Weights of a small self-supervised image encoder.
Model: 48-pixel images, arch convnext, norm layernorm.
Data: trained on photos of plants and fungi (iNaturalist), 90422 training examples, 37.9 epochs.
Rows from block 2 of a small self-supervised image encoder, named by matrix and row number. Rows with one number belong to one neuron. Each number is 128 + 32 x the weight over its row's rms, rounded and kept within 0 to 255. All counts start at 0. After the name is the row's rms in percent of the matrix's.
After each neuron's rows are labels from the 100 images, of 14848, where the neuron reaches its highest value: "colour at peak" is the nearest of a few named colours to the mean colour under the peak. Only what is clearly more common there than usual is listed. The data: photos of plants and fungi (iNaturalist). In brackets: how many of the 100, against the usual share in percent.
# fc1: MLP up (model.blocks.2.mlp.fc1.weight, 640x320), inputs 214-319
# fc2: MLP down (model.blocks.2.mlp.fc2.weight, 320x640, transposed), outputs 214-319

fc1.356 081 [154 172 177 126 194  79 136  96 165 139 111 122 150 147 132 143 156 110 143 123  74 196 105 138 159  91  82  83 111 148 162 146 143 110 136 224 163 146  84  48 139 129 115 126 162 133  92 164 150 124 141 104 169 144 145 106  90 175 116  97 113 142 153  58 112 138  75 148 163 161  89 191 195  89  81 124 135 104 196 113 132 105  49 140 187 137 140 149 159 145 143 147 145 191 146 111 120  60 132  96 112  81 129 131 121 130]
fc2.356 085 [ 93 162 190 152 155 123 177 154 146 131 128 161 122 110 160 131 107 136  98 147 107  98 122 118 157 132 164 133 113 132 166 153  70 168 141 134 188  95 135 136 108  82 125  94 155 117 108 165 113  87  92 112 180  95 133 163 118  79 113  90  99 177 110  91 121  87 141  63 158  67 119  55 106 167 151 173  91  93 131 104 134 144 133 137 191 161 138 159 103 124 107 106 128 131 102  79 158 136 134 142 170  99 163 114 112 161]
colour at peak: pink (28 vs 3.2)

fc1.243 112 [126 142 122 150 145 127 127 126 117 132 132 159 160 116 120  76  98 124  89 150 131 143 142 131  84 134 119  68 136 113 151 130  94  71 106  88 108 124 141 152 161  96  87  82 112 138 146 134 107 161 174 164 134 153 147 186 105 149 184 128 150 112 122 114 132 148 127 119  87   7  93  81 125 117 110 174 174  68  92  66  99 204  99   9 152 152 102  66 139 112 125 122  91 115 135 109 148 141 158 127 160 117  76 142 127  95]
fc2.243 113 [169 157 106 132 201  72 134 138 144 155  86  89 121 129 115 139 160 100 140 119 117 154 168 160 149 129 116  60 162 116 145 133 129 125 145  78 104 128 173 145 151  82 129 187 134 113 147 135 134 127 143 145 101 151 136 140 125 150  67 139 114  90 136 157 114 115 144 119 152 170 155 159  90 135 181 148 153 124 164  91 107 172 103 125 116 117 120  51 120 111 208 118  92  97 121 110 162 165 126  80 165 106 200 140 127 128]
colour at peak: grey (78 vs 50.1)

fc1.61 125 [143 147 116 169 134 132  97 127 165 133 112 132 126 137 119 116  65 146  83 106 155 115 116 108 110 132 139 131 158  85  89 140 179 103  69 132 139 111 144 173 162 137 152 147 140 141 103 125 128 143 127 121 104 129 166 122 193 139   0 131 101 122 146 122  96  88 122 116 114  97  90 167 150 146 159  79 103 119 116 237 116  31 105 114 104 133 146 179 135  70 142  93  87 121 120 130  80 134  81 168 129 152 109 169 170 110]
fc2.61 126 [171 142 102 128 159 140 188 144 120 134  94 163  82 118 128 131 107 131 142  87 101 167 128 134  41  82 111 101 179 126 126 115 110  66 152 115 145 123 154 135 144 122 124 119 148  94  98 126 122  65 120  92 111 131 158 143  72 162 183 117 126 102  88 135 109 123 109 176 126 115  67 154 104 132  96 112 104 128 127 171 148  93 110 145  96 135 131 157 129 123 141 153 104 119 127 139 119  79 161  93  87 122 131 104 139 132]
colour at peak: grey (77 vs 50.1)

fc1.427 077 [ 91 142 113 158 121  65 146 135 109 103  98 121 155 173  99 141 131 123 174 104 161 155 118  52 155 167 136 174  99  80 112 117 112 149 145 182 105 138 187  92 105 153 116 165 103 120 148 111 177 130 144 123 164  80 153  81 166 110 129 155 114 155 136  77  85 122 121 110 165 108 143 104  30 168 108  98 136 137 136  83  95  96 116 164  92 103 149 139 122  94  67 155 157 201 136 135 123 148  96 141 171 137 171  94  94 128]
fc2.427 085 [116 171  82 100 134  97  99 158 103 153  73 166 112 144 166 124  91 101 171 131  78 123  95 162 145 103 130 116  86 107  93 158 135 151 127 110 170 119 141 161 128 171 145  92 158 131 111 119 186 135 163 141 172 144 158 121 126 190 142 135 153 179 172 138 173 144 128 154 114 112 128 169 135 116 121 170 135 101 103 104 192  90 133 156 216 165 114 111 113  86 148 119 188 117 166 103 158  99 125  49  88  99 129 153  92 123]
colour at peak: pink (26 vs 3.2)

fc1.617 076 [ 90 159 134 146 153 146 106 140  47 163 174  87  81 136 144 143 105 157 142 149 133 123 125 108 121 129 178 166 123  86 108 140 129 147 148 164  59 108 101 167 117 159 151 107  74 107 144 115 124 129 114 145 190 115 117 132 180  88 104 190 115 128  98 133  94  65 129 110  70 116 122 113 116 180 159 151 176 159  41 182 176 138 140 105  94 153 147 123 145 104 101  98  86 117 151 142 174 132 123 164 127 149 156 161 152 150]
fc2.617 072 [ 59 138 128  68 127 124  83 134 126 117 138 101 141 140 121 107 158 171 183  75 114 146 137 121 117 128 155  78 166 102 115 162 123  93 197  86 136  99 131 107 178 144 137 118 213 150 103 143 114 170 133 115 110 114 152 184  87 150 114 157 152 105 118 117 113 147 117  73 154 145 155 164 137 100 112 118 107 121 101 162 107  68 106 119 131 110  58  96 128 134 147 151  79 158 111 105 138 152  89  72  68 140 124 173 155 186]
colour at peak: grey (78 vs 50.1)

fc1.140 116 [108 116  92 162 137 109 149 155  76 138 194  95 120 142 108  94 130 126 154 127 172 154  95 111 120  62 114 171 126 116 110 103 143  99 100 189 132  75 159 142  87 106 129  60 110 116 157 125 114  23  79 163  73 101  74  63 157 143 234 109 185 103  95 129 178 144 124 155 180 105 145 105 117 122  98  86 113 186 159 143 166 149 160 146 162 147 118 161 108 146  87  89  79 116  89 145 105 178 116 209 112 118 182 186 126  97]
fc2.140 119 [141 166 168 137 128 151 119 134  83 120 154 115 135 136 147 159 178 106 147 122  89 138 136 194  82  66 127 117 141 134 177 138  97  68  99 157 153 211 131 102 109 119 111 135  83 128 147 124 139 112 134 128 145  99 116 105  75  95 108 110 158  85 104 153 120 103 157  66 112 127 140  94 109 112 154 194 138 110 129 116 164 161  88 105 137 134 128  77  63  92 142 145  67 103 126 136 183  57  72  54  73 111 101 145 135 148]
colour at peak: grey (77 vs 50.1)

fc1.322 064 [123 141 176 113  93 134 111  98 166 120 175 104 111 142 183 132 122  62 137 113  81  67 111  89 130  79  95  57  97 136  74 158 198 203 132  95 106 121  58  92  76  76 108 149 104 129 138  57  95  92 145 132 193 146 119 115 151 117 137 223 197 118 114  67 139 135  74 112 130  94 120 165 161 121  84 183 150  89 135  65 104 140 148 102 175 184 113 137 184 105 120 134 141 143 169 208 101 150  83 108  95  92 104 141  64 153]
fc2.322 072 [118 128 137  88  86 135 190 107 168 124 174 154 160 103 149 108 134 139 113 112 178 154 106 126  75 172 145 159 110 133 183 111 125 218 139 156 138 138 134 113  67 154 117 107 155 107  80 134 104 112 138  67 166 142  71 131  90 114 109 116 139  91  90 161  41 135 235 126 112 201 124 147 128 149 116 114 124 189 153  83 128 116 145 151 159  63 116 127  98 151 131 132 126 154 133 116 127 156 116 109 139 140 133  99 140 128]
colour at peak: pink (40 vs 3.2)

fc1.411 134 [123 187  88 162 164  89 112 158 124 134 151 140  75 111 119 125 157 108  73 182  36 149 135 107 120 186 109 138 167  91 149 103 108 126 114 103  99  84 145 134 119 188 128 179 127 102 124 108 134 190  94 146 125 129 135 149 179 102  73 120 197 108 126 146 141 111  98 163 139 144 156  86 119 133 128 131 171  46 140 160 133 106 161 164 104 135 123 141 109 130 153  95 129 122  70 140 134 121 136 125 132 134  94 152 132 155]
fc2.411 132 [129 150 138 150  78 143 150 117  62 130  98 148 152 142 131 160 178  94 108 125 130 130 134 163 164  59  89 162 179 129 163  51  80 146 112 165 135 155 151 112  68 172 103  87  85 128 122 141 130  91 155 141 152 120 147 153  90 149 180 126 160 122 181 154  91 183 136 137 141 148 177 129 137 111 193 183 229 171 130 171 147 135 112  65 105 106 127  72 117 128  76 196 116  89 160 135 150 103  95 150 110  92 207 109 153 124]
colour at peak: pink (35 vs 3.2)

fc1.425 089 [114  86 148 157 128  77  92 138 165 133 190 140  98  83 150 105 106 121 160 121 137 126  93 104 171 113 125  77 158 103  44 188 103 112  97 101  98 199 168  86 143 107 117 190  88 134 138 137 104 123  61 118 141 109 145 204 121 123 138 101 105 118 150  97  58 132 133  35  65  91 166 145 136  76 150 130 101 147  99 130 121 175 170 145 123  98 120 121 119 117 157 158 151 105 106 186 142 123  99 126 136 142 150 149 116  82]
fc2.425 112 [122 102 117 158 111 192 125  89 123 128 165 132 119 117 138 174 126 150 112 155 140 125 148  77 129 169 117 186 105 153 155  94 103 147  77 131  92 115 158 129 148 123 111 112 126 137 101 107  88 127 192 141 103  96 126 119 134 109  37 149 151 113 165  79 107 137  82 149 149 139 174 106 128 145 136 100 147 162 115 193 148 161  97 119 107 127 135 113 160 135 164 106 129 113 100 101  97 132 163 127 182 154 147  88 112 161]
colour at peak: pink (45 vs 3.2)

fc1.565 084 [175 128 126  83 175 117 162  96 136  88 221 138  82 140  36  91 143 136  99 176 118  10 176 167 140 136 165 155 109 163 181 147  87 100  96 135 146 153 105 143 107 159 102 112 131 136 144 119 155 130 146  97 130 160 123 145 166 108 115 151 117 101 166 144 197 180 108 140 104 122 118 132 184  80 127 111 169 109 131 159 133 146 137 164 111 143 110 173 150 148 137 153 126  67 156  93 110 131  92 138 112 131  90  97 120 125]
fc2.565 103 [118 141 137 159  60 117 181 138 128 111 118 120 110  95 151  97 162 134  89 115 126 153 114  50 118 158 175 171 166  69 180 103 123  76 127 153  60 131 123 116 123 101 134 192 134 162 114 131  70 151 167 166 153 117  96 158  87 168 135  98 125 160 167  85 136 145 119 132  84 116 188 135  71  57 130  94 196 186 170 177 168 118 160 144  93 132 104  86 122 113 108 121 108 121 231 185 149 112 123  84 100 141 174 152  90 126]
colour at peak: pink (35 vs 3.2)

fc1.212 130 [125  64 176 158 142  97 124 123 169 159 196 153 139 139 128 136 132 124 124 132  90 121 108 126 133 133 130 124 156 126 136 118 149  99  78 132 120 161 131 130 141 113 131 199 138 113 222 168  95 108 135 160 118 137  83 136 177 126 111 141 163 128 112 107 161 192 114 174  77 122 132 130  99  96 111 122  99 180  93 113 118 237 144  91 103 123 135 110 109 115 121 173 215 137 101 130 114 117 118 139  98 132 152 133  89 144]
fc2.212 137 [114  74 173 131 123 157 125  95 149 165 143 172 113 144 113 158  98 118 114 148 139 126 120 134 129 103 156 147 126 128 184  98 122 135 191 128  92 107 169 118 121 126 106 107 131 147 172 124  97 187 121 128 128 113 100 107  93 104  96 107 155 128 207 169 129  97 144 118 190 139 147  79 143 113 179 139 124  73 121 171 125 167 152  75 116 140 110 108 118 153 125 135 170 124 101 105 132 132 108 101 149 135 163 150  98 159]
colour at peak: pink (40 vs 3.2)

fc1.580 075 [170 161 116 162 184 155 145 139 131 126 151 117  97 120  93 136 145 152 111 110 126 120 144 117 117 147 176  78 132 106 190 147 108 116 135  73  86 178 135 140 143 116 213 128 117 133 153 106 112 141 102 170 236 169 128 133 127 152 143  83 133 139 146 176  96  99 156  74 112 149 123 129 120  99 174 100 156 107 125 115 186 115  95 152  55 135  36 135  64  88 171 161 144  95 117 202 106  46 160 120 180 114 133 141  87 110]
fc2.580 074 [177 152 107 154 103 168  72 126 163 156 168 159 110 102 142 149 160 148 141 134 112  78 123 136 159 142 155  61 128 126 145 102 140 100 119 131  51 188 117 124 171 156 126  81 203 144 104 119 124 127 120 135 190  88 121 106 121 161 139  88 141 121 119 121  84 121 105  95 145 150 132 140 114 171 145  53 111 111 119 136  97  62 100 132 118 136 150 169 130 169 124 174 136 144 147 146  84 105 199 139 151 135 144 107 142 138]
colour at peak: pink (30 vs 3.2)

fc1.413 078 [155 159 101 153 167 104  88  67 165 126  36  75 126 121 132 156 160 100 119 119 114  82 114 109 172  80 108 156 121 127  78 171  95 134 139  53 137 122 144 166  97 157 114  88 156 137 138 123 199  98 160  79  87 148 118  89 136 142 166 156 150  84 129 150 186 153  81 128 101  70 125 124 164 164 137 147 133 119 131 113 128 110 130 101 196 166  90 129 134 124  74 147 120  55 148 127 120 115 161 133 156 151 151 156 109 130]
fc2.413 085 [117 142 116 139 121 148 114 189 112 141  83 127 137 101  88 115 124 143 150 116 148 120 117  90 157 123  96 172  89 174 138 154  66 135  98  94  85 193 145  92 148 163  93 157  81 118 155 152 144 129 148 106  60 155 107  76  89  88  74 134 137 189 115 105 120 140 132 104 141  85 132 119  85 130 182 128 139 122 106 131 101 122 110  57 143 126 136 110  95 157 132 148 135 201  84 137 103 128 106  93  90 153 110 103 114  84]
colour at peak: pink (26 vs 3.2)

fc1.78 094 [116 102  94 112 137 143 127 125 157 135 177 144 133 109 113 161 130 116  84 171 129 118 120 104 110 127  95 212 149  98  56 159 132 161 132 168 192 144  94  91 171 109 142 115 115 132  99 155 191  80  98 110 177 164 111 129 207 132 132 144 119 127 139 150 108 118 153  75 107 114 157 133 111 125 113 102 161  50 133 145 165 135 109 152 138 201 102 114  86  37 145 140 176 226 157 139 143 115 120  98  98 108 164 138 137 135]
fc2.78 110 [151  81  47 132 128 152 203 118  99  98 114 166 122 162 167 131 141 136 125  78 146  70 149 159 132 152 152 116 123 179 125 145  87 107 121 100 113 133 148 108 126 150  70 155 148  72 105 144 141 134 157 118 159 145 170 129  86 138 135  82 140 130 156 103 140 123 141 159 142 147 133 117 121 113 123 163 132 153 183 155 118 116  92 134 137 157 162 104 123 114 145 107 179  74 210 150  77 128  90 135 164  90  74 159 119 100]
colour at peak: pink (33 vs 3.2)

fc1.77 070 [153 145  78 104 150 128 138 100 111 104 161 168 170 126 108  80 130 148 107 123 121 117 133 170 116 117 143 135 180 108 123 233 139 107 172 125 144 140 132 158 130  96 158 139 128 189 120 129  43 160  99 156 196 188 120 109 126 147 143  95 134 167 115 169 140  99 122 128 122 132 116 112 141 171  66 148 105 148 200 170 109 181 164 164  79 111  13 157  97  68 165 111 139 123 188 155 146 148 131 141 154 119 150 124 108 150]
fc2.77 086 [108 172  90 215 123 125 116 184  98 126 184  95 101 117 136  75 125 149  47 136 105 116  87 163 102  89 142 116 151  96 139 153 108 139 104 122 142 122 111  96 142  76 105 119 171 112 148  98  55  85 142 151 209 111 129  64 122 181  89 133 151  78 137  77 100 145 132 150 169 132 115 100  97 115 164 154  90  77 198 207 139 159  84 137 102 136 116 141 108 144 104 153 156 161 146 102 149 142 137  55  88 164 146  90 132 119]
colour at peak: pink (33 vs 3.2)

fc1.294 080 [156 118  97  57 119  91 119 133 166  92 188 105  69 159  63 176 129 122 118 143 166 103 184 147 130 140 135 124 111 114 111 172 136 102 157 141 104 102 120 147 118 172 181 140  55 172  88  90 101 147 169 100 200 215 137  37 153 170 109 186 109  92 163 136 141 133 135 105 111 140 147 114 123 118  87 111 135  88 179 178 127 135 117 138 124 140 164  60 160 190  90 163  99 137 190 134 144 162 155 182 143 111 127  77  76 128]
fc2.294 091 [122 136  95 169  76 105 167 163 153  86 177 149 175 148 136 140 177 108 134 131  77 132 103 153 128 148 187 145 103   9  87 132 112 161 126 117  78  99  93 132  86 149 132 113 170 118  76 131  83 165 121 202 219  70 102 126 101 186  67  54 114 137 110  87 154  87 158 131 135 172 177 146 175 112 157 154 118 187 178 176 120 132 152 145 123 108  92 135  70 134 122 154 106 154  96 149 118 209 112  85 108 125 170 174  86 189]
colour at peak: pink (25 vs 3.2)