From a checkpoint of a small self-supervised image encoder: layers 12.
Rows from block 6 of a small self-supervised image encoder, named by matrix and row number. Rows with one number belong to one neuron. Each number is 500 + 40 x the weight over its row's rms, rounded and kept within 0 to 999. All counts start at 0. Numbers have three digits each.
After each neuron's rows are labels from the 100 images, of 14848, where the neuron reaches its highest value: "colour at peak" is the nearest of a few named colours to the mean colour under the peak. Only what is clearly more common there than usual is listed. The data: photos of plants and fungi (iNaturalist). In brackets: how many of the 100, against the usual share in percent.
# fc1: MLP up (model.blocks.6.mlp.fc1.weight, 640x320), inputs 128-191
# fc2: MLP down (model.blocks.6.mlp.fc2.weight, 320x640, transposed), outputs 128-191

fc1.608:490469547530497488496522515513527532567468437404507494495441529486526526456508523539479474532531543569464541560512496480482476484487505542482491487566516496520440505457494438495476431547539500
fc2.608:502516520454474436523504555459532451509451532510591551460517511526554498410426452427530527517520528436507489521558495503461550501510527465501465450512421501493509500550526532425497506534530495
colour at peak: white (69 vs 0.7)

fc1.511:515540527528529467587500465440488501510464448489458465436476497531542506481359568580495448519558504523504429482406494490479483458485471455597482496538523497509512521488552394480424523556491533
fc2.511:484558495446535561532403560460530541500527561481559485445510539551445534531556546472507477421459409499499467462499532536542462416489540442440530495489472471474498535515498518512574507473433454
colour at peak: grey (77 vs 50.1)

fc1.327:465559531473491502513469542474479527536499493498551499490469566523481642471507514511504510438531462539482526529423507476422490469506538531501502516445484462525488460487459516486465542490527496
fc2.327:456521462465490520571480529477517540459489578508536531518544590474583576477496599539526417435450526427547510474460509507487499512512447498494471551523488517493453524485554474503557476478384518
colour at peak: grey (77 vs 50.1)

fc1.121:503498490501488489518468536448501426454448570454487487564463493536444478459499428589489501487477587554527526462566519437436474464513450559454544493555473446443471502584464471390475507511473456
fc2.121:478538501474556395465523559425479490517412543488521528453523503467486482506507388426456536456542530459523468534520505492469508496471534501501556494516510572457485566547499516415506456474454458
colour at peak: grey (78 vs 50.1)

fc1.512:529526418531526524553479500474531484530494526527440437508387494447422534484445482520479580522535449435449419539524515535479523518520563395493431482527569531444439446508473498578550495507480553
fc2.512:558557489506538561486503487492500527481555557544493532483404600497516509537492480620434552545467467574503495412504457475519467526501534461497523512560616523512474507498455517446464479540506450
colour at peak: grey (76 vs 50.1)

fc1.630:482500498489514480466489534476452493471450520489527507524506505502577374538532521528537400506410485538549540433524460509433471524490478541513455519552502504477544570473481501532396458505460470
fc2.630:546484589436561488472533527486438503434453553536420444490477496491487483444505524493501511455531519537577513508504472473534506540500513506494466534476501493460442495535434491501540394495562606
colour at peak: black (59 vs 3)

fc1.14:503534557562497537454480482506459644487479537471438477527506509497509506480532487498528446503534459525502541455590424568448493446524449520548517564481479493473478511439419502443540421525426491
fc2.14:432499470467494429513438451461501455572544553497493494458540503490502537511473483522442507511471447489507492518513471521502461510519520526488541458521543483512469483445541493405480424461504534
colour at peak: brown (62 vs 35.7)

fc1.368:508468518493512529525521514510486527461477514516517463551510408478516536504461520518459537442449499454457515452494528433476519500502455416446553463532550481459463474426479488526460473527577541
fc2.368:553470515474509499532529448434552504421484474506488482480473460528544511467525514506528490456541444457472559528507484498526537477508498502574493494427510465496575457560472528547490466519451525
colour at peak: grey (77 vs 50.1)

fc1.563:464497535541496516490534470399525515506522517508530511477499505477475458520448484543435511573546504473487471528510462537549490476522528505491440500492537531479472497529526506509437436530527415
fc2.563:485482581505499528455538519503434473530549502476434455558489527490539498503521458557422545517554543492539499504483432504569489456569492488419558465550479617437463555489487556523485494440484604
colour at peak: grey (78 vs 50.1)

fc1.135:446481449481537406519520447491527507484496486547493511469544547513458482337511499402525484532477565535505507415496514466418426538520505455526482532463478473457527597516554528481500438426454473
fc2.135:505531499512533473523580584521514490465425569554523428582431526530558493471546566506535504524513536474519543486510512506500525436512519482526479571530533506501460562520492455506422464518490531
colour at peak: cyan (30 vs 0.4)

fc1.286:515506451430511497533514547594432505451490548515516542513510567463493511522493500521564420480464495518480445477476485521472516483477525629430533494581450485497502545493556437466507467533518529
fc2.286:507559499471538458526477437483513470561475478469491481494507497472529445493509524530489558538520523539504503535559527520472509486519444541527568506422498474486503526503543471474516480503488582
colour at peak: pink (31 vs 3.2)

fc1.325:421449478453426502559508460486474504460430501467489555432519541444479556500495533493447462530488487485479495533491466557551526425494515440495586542511557536523532512473453398500548455528467506
fc2.325:530505551488496493518560513566517492486520504587521548481515491486532489453425543534507463517545515489496548511481465404489434531461463429471472482459403471507557435520498564603435512479537529
colour at peak: white (31 vs 0.7); pink (31 vs 3.2)

fc1.150:493452535536442520481468489495567488489438523491493544517584533497446510499481500555493458461502532505499481554518527515469465444511509509505524535489548514540484445492442492502538490449536518
fc2.150:484512552530492561479537411439526546441433418523565429505540502489505506452602479478478543531513476477507501586521488545490529481528483529514521449495541485503481507520522522515522507540388532
colour at peak: grey (76 vs 50.1)

fc1.295:535450537478423412516497472495498559552493543497490460484566481571529469518479442469483601507529448488506483589486518590494493552508572549508496600548503548502514495522471530529526450470469470
fc2.295:548475464518561548462492492554536479598535481518469475483475525571427489406482499517516492476544521401571508424539440541479493554495513565476513469438495618527519446467447503492438476562489527
colour at peak: grey (79 vs 50.1)

fc1.627:486437487510551458497463493491469515553440530485503514530452537465531524547488450520476469480550501570552425423504482481458488496495493492534465500513481491491438479505546584494502551456443525
fc2.627:563492481539484499440479522493493543442523461519494476509561475492478503543509455524538541518495491459460542463511461486538527527490466551522580495487507418529443494431496431388460419515511439
colour at peak: grey (78 vs 50.1)

fc1.76:519472504496485501516569490512489472523508515447505514457536480506472501647486550485530548488505562499477631531522494416471565545503477502489517492519550519435370474432558540530465469437548503
fc2.76:474533547502482536465531543554504530553459523491550559555600460529430477552511485488491563517469562469533437527517534595405460426507403442511486460467525562542434522489465554535533494528518470
colour at peak: white (63 vs 0.7)

fc1.196:479481509529503583491425475406562524505478541462509399549510483446538507479501511502479464529471504528438504512559471522558479458469477524487466500534486477462483537466433518531530509588519518
fc2.196:469442542484487496538501536486493523429520593546481549481458460495482480554531402530517515589474514505499525412522527471514535516496495549486479480444523532509470521510479478439468479489542520
colour at peak: black (50 vs 3)

fc1.208:450497484512509486498448531558476487510485483544488529472482471483520512610500537480463512473530498440492633449548489464515524519511486535484488486523530466450332487467488497573509466572491470
fc2.208:429494486503459500477473462458504473457497489439503470525494534491479486556489533530486518539471542532519455580505487575496466531486488482468452534484508530539471491539540482657484441434483448
colour at peak: black (48 vs 3)

fc1.469:457516520470483558531461532528504460452476467522436490532503477473571490441490505470529490478518461463494616484514499519399426443511447528516543500516523392502498492583451559395464486489511519
fc2.469:479496439477436490483503494494531459493426498494560559514469507505463480476479566549514514477499532538468511465478446481455539564481484471475467526617460350492457573459572444454457492543540568
colour at peak: brown (67 vs 35.7)

fc1.38:501435460520494542528484511517471542512507476487450531537534483550440511458457533492540459390498501442469564520494478552506508549496505505450550493529490519503451462499560509502454547445546500
fc2.38:483529587498390490453495555507507584500432484523474487521578521518484500484584534454568580493498520514459487558452518535518485516485402490518502449457470493507474526549341564532559453473561465
colour at peak: grey (76 vs 50.1)

fc1.11:451473531555509499465505472543487544492449520441468519476503491531433478479481493493500559540424454539466568472506445547461490443526541470477423527535478544442496421530489440501450505533543511
fc2.11:491472528488464533486569475461554464430521535523540530568416475514544508521474546504554519547565430519468553516487488484504575486504507490452422494531398499486543506450517483521519482482446562
colour at peak: white (36 vs 0.7); pink (35 vs 3.2)

fc1.326:483477406494498536536481478478494461424513508457499502544499486482481433522442497475523483506539447495565530530531524495520487504483477464506546450495547438507543523546543504538464531528522517
fc2.326:450485504591538460482479461484492436474496468516538536475559559481564478502543498489535498447597462539482483468575474492453529544490492536490434491515503411462520564516530455469557544551502505
colour at peak: brown (73 vs 35.7)

fc1.606:527529513463520522500507498486528552491423509533504495536497509443527453479512508510450484480416522531513476541480526504485526554533427508471434532493508475494527518500515511446514446511536500
fc2.606:456504510501552485540474504534518516482436497450480476476482514530445548481456538399511458491476486478496585502510512490522439544474514539512439500515520482480568477528415514468525421521532538
colour at peak: black (43 vs 3)

fc1.455:500566553411501424550516438534474452527512511514515498518484479524524510402452505518539481505491455525439494549477492509508459438490517503477551488493512478543528457551488487567570470525492524
fc2.455:440545453502527492521496497535453529517526472527547471546458545563478522536506504541521527494511459427541533448519423447423541448519537496451519512554523525497512488459489515554487590498534500
colour at peak: brown (72 vs 35.7)

fc1.528:501492508504530502431482485448482526512520553486487525418516569488436474552437524549498481472476501540467608525605426468496521519488489464465455574511485525499459439572528455523491516528485461
fc2.528:460479504561535491495496531522515501476517495491426486476528516484536543487594463539480550545512514577411515492563526546463498440522531483516455467495503488553520555513499475472492523449498475
colour at peak: black (34 vs 3)

fc1.153:520471518521565498534470496544531481506472481535541533502536502466577508526505462516479472454538496582490550519510495469403542474475503461499403506505506509456480563583508529518508515475508632
fc2.153:557478507501435592476508458532491528419476433550487417496475547467454517532551451512508552466494472400553449467521504477455535490515522458423424481424521507551478542451506492585477500541454560
colour at peak: grey (79 vs 50.1)

fc1.256:498424538523497530607540570514542476478477487503501438531549467512502494497460600516551569517458550495505455499479446570502446555492496431508488504501472511495460456497456547577539514499481535
fc2.256:544509446453456502476559507493486486413479523537505523447519555437500540557513523518478509553508537547463403452474507478528499578533541497540477508467516470474481467450496424537502457535515426
colour at peak: grey (77 vs 50.1)

fc1.549:505502541533418441611477465502520412495519494495571554519517486490477499479384592553480414507486502535564514512478540517466547497501448518558508485468535490536505522537456432482440503524456453
fc2.549:538471491490523498511481483511553461531460579414514528522543485560446521491500585454437556498521411433525484414457511460545449467492533477506448417523496505527460466468499523558561452440492432
colour at peak: grey (85 vs 50.1)

fc1.372:549498495459514430514534456418487472449515495488483546483404485485454485439425482458483446509488519569494559444490520447562535576516610471536518517480587438462481432460463532442472489481504508
fc2.372:529491481482472488500511474503473464532492590490526424458522588452513475480452497467479588491502506447526493465538519559451460447487523542462520506536535489548525536527511530606485413441470571
colour at peak: white (28 vs 0.7)

fc1.266:469499577470466490471513520474492452566502519392476499537543516426460485504543492603514489585492471492467501536507484426484425513531511477479518464557472528499488532622480517529514466446517570
fc2.266:500471441517479513469445486472542516570505511535513469518526500501518466579439471453447504455510487519507535506470493481499475493503485509507521514503416492498450534435542509508502545453497547
colour at peak: brown (78 vs 35.7)

fc1.195:530539463456541465469536479478514486506497440504398452451545491503504502512469569480463440495588503485529492520520508510471450491532594504522489471477531492552522463544521465539477512495467522
fc2.195:473440494555559497529552529498502481445516494558463572561548569483472545570491487540523525502501516542519491468488484559520489507516457520519399514538502528471505552529451481434524562492494464
colour at peak: brown (68 vs 35.7)

fc1.35:527540497482526553566505503571527527560536518431502514459450502528562531503517522471493526532571470465539459435495548433514480471475496463504564435540495543585579503471480421471463510471510558
fc2.35:441511474505482557467435556514514431463509439588469453475446525536453489468589433537468477538545456536521533530570489556481511535504465496446584559481484493500507561514515509468501452440555498
colour at peak: grey (84 vs 50.1)

fc1.98:508484510477552492467508481509540485491481458515487532452440468569531477543486428502540431467464518517496420508540574509446462504497458456537510549469482460462509484557448512494452518460506505
fc2.98:477481515485519441431477478556537545550503506506501437461375501551485483518471527478449550559528503499500491513540529448430490524501523473545394518447518455539532506443538518552517441509436501
colour at peak: grey (79 vs 50.1)

fc1.180:523507483495480524447494577508496485476466616605529472484475512523489483458541546473438438497580557534515510480438558443519474576447539508471515472634489474445469528503548487552472480487394532
fc2.180:517505489576505509500553478489521554543522483466518536475445561425494443460470561472491476459435581443533441470520455533518517489547496473526447529492523428500546503480556441503490453551545471
colour at peak: brown (72 vs 35.7)

fc1.88:577519478513526475503519541503520520416484550497495545503503473528459530523507538450479569458435628502509478501446484466521436466464516438468439502441501449477493504448525456439524456504598513
fc2.88:541500482444469566518490518463495468450514505542506475551521456527487501487454559538512480463488485497516520533426485567480576490535495511525450474478570487469507532469519500477520556523473478
colour at peak: grey (76 vs 50.1)

fc1.354:535483511530539529525513449494483476576420432483487493545506504524519479451493459480521511456511489519516553515532530480436511460524482475477451447489462495452451501416486464494521518519536506
fc2.354:509536487480576489503557509436511563519491493498538500483544531493462486449567488502510417461505561486488535530484469474481370447501535480512414523408527432544460455520547559419496513556554513
colour at peak: white (69 vs 0.7); pink (26 vs 3.2)

fc1.319:490531484554492469473481463477555544461529515558561481485468511553571406463424504462491471584416534410499468524504553540471463403503496439562491488467476515528579481545479560497480455509518490
fc2.319:467526462466417500568512472482530453479528537480481491474544483544490524483540464524501449523477536515541518522530535514504498514506562499456453521450517500518498454530553502567457539477513525
colour at peak: green (27 vs 6.2)

fc1.112:505455499494508515514496454465469485511394505522516441492536469466397515535490450459467541565515517519517525496527548417525431541499472511525581516438503517525463491530526497532493500529497467
fc2.112:513465535521506506507447483499406533563509514523525527522479472533561520435575494464526493546479470454516484545493452463477604567478467515585493468508539536521553506459562448474590570454459509
colour at peak: pink (68 vs 3.2)

fc1.242:440498517481538510466539555461480491490457490499477516511488502476511523429487474509528498537528508548503504467534521505502496465476481468507482493475526467528518520514560499493499468525490463
fc2.242:489514445541440396529503463480479506428503501557512479497493538561528521462513495502420469553513520520517484541502483454476564498508448541447510492500610456508525495456499516479460503494488457
colour at peak: brown (70 vs 35.7)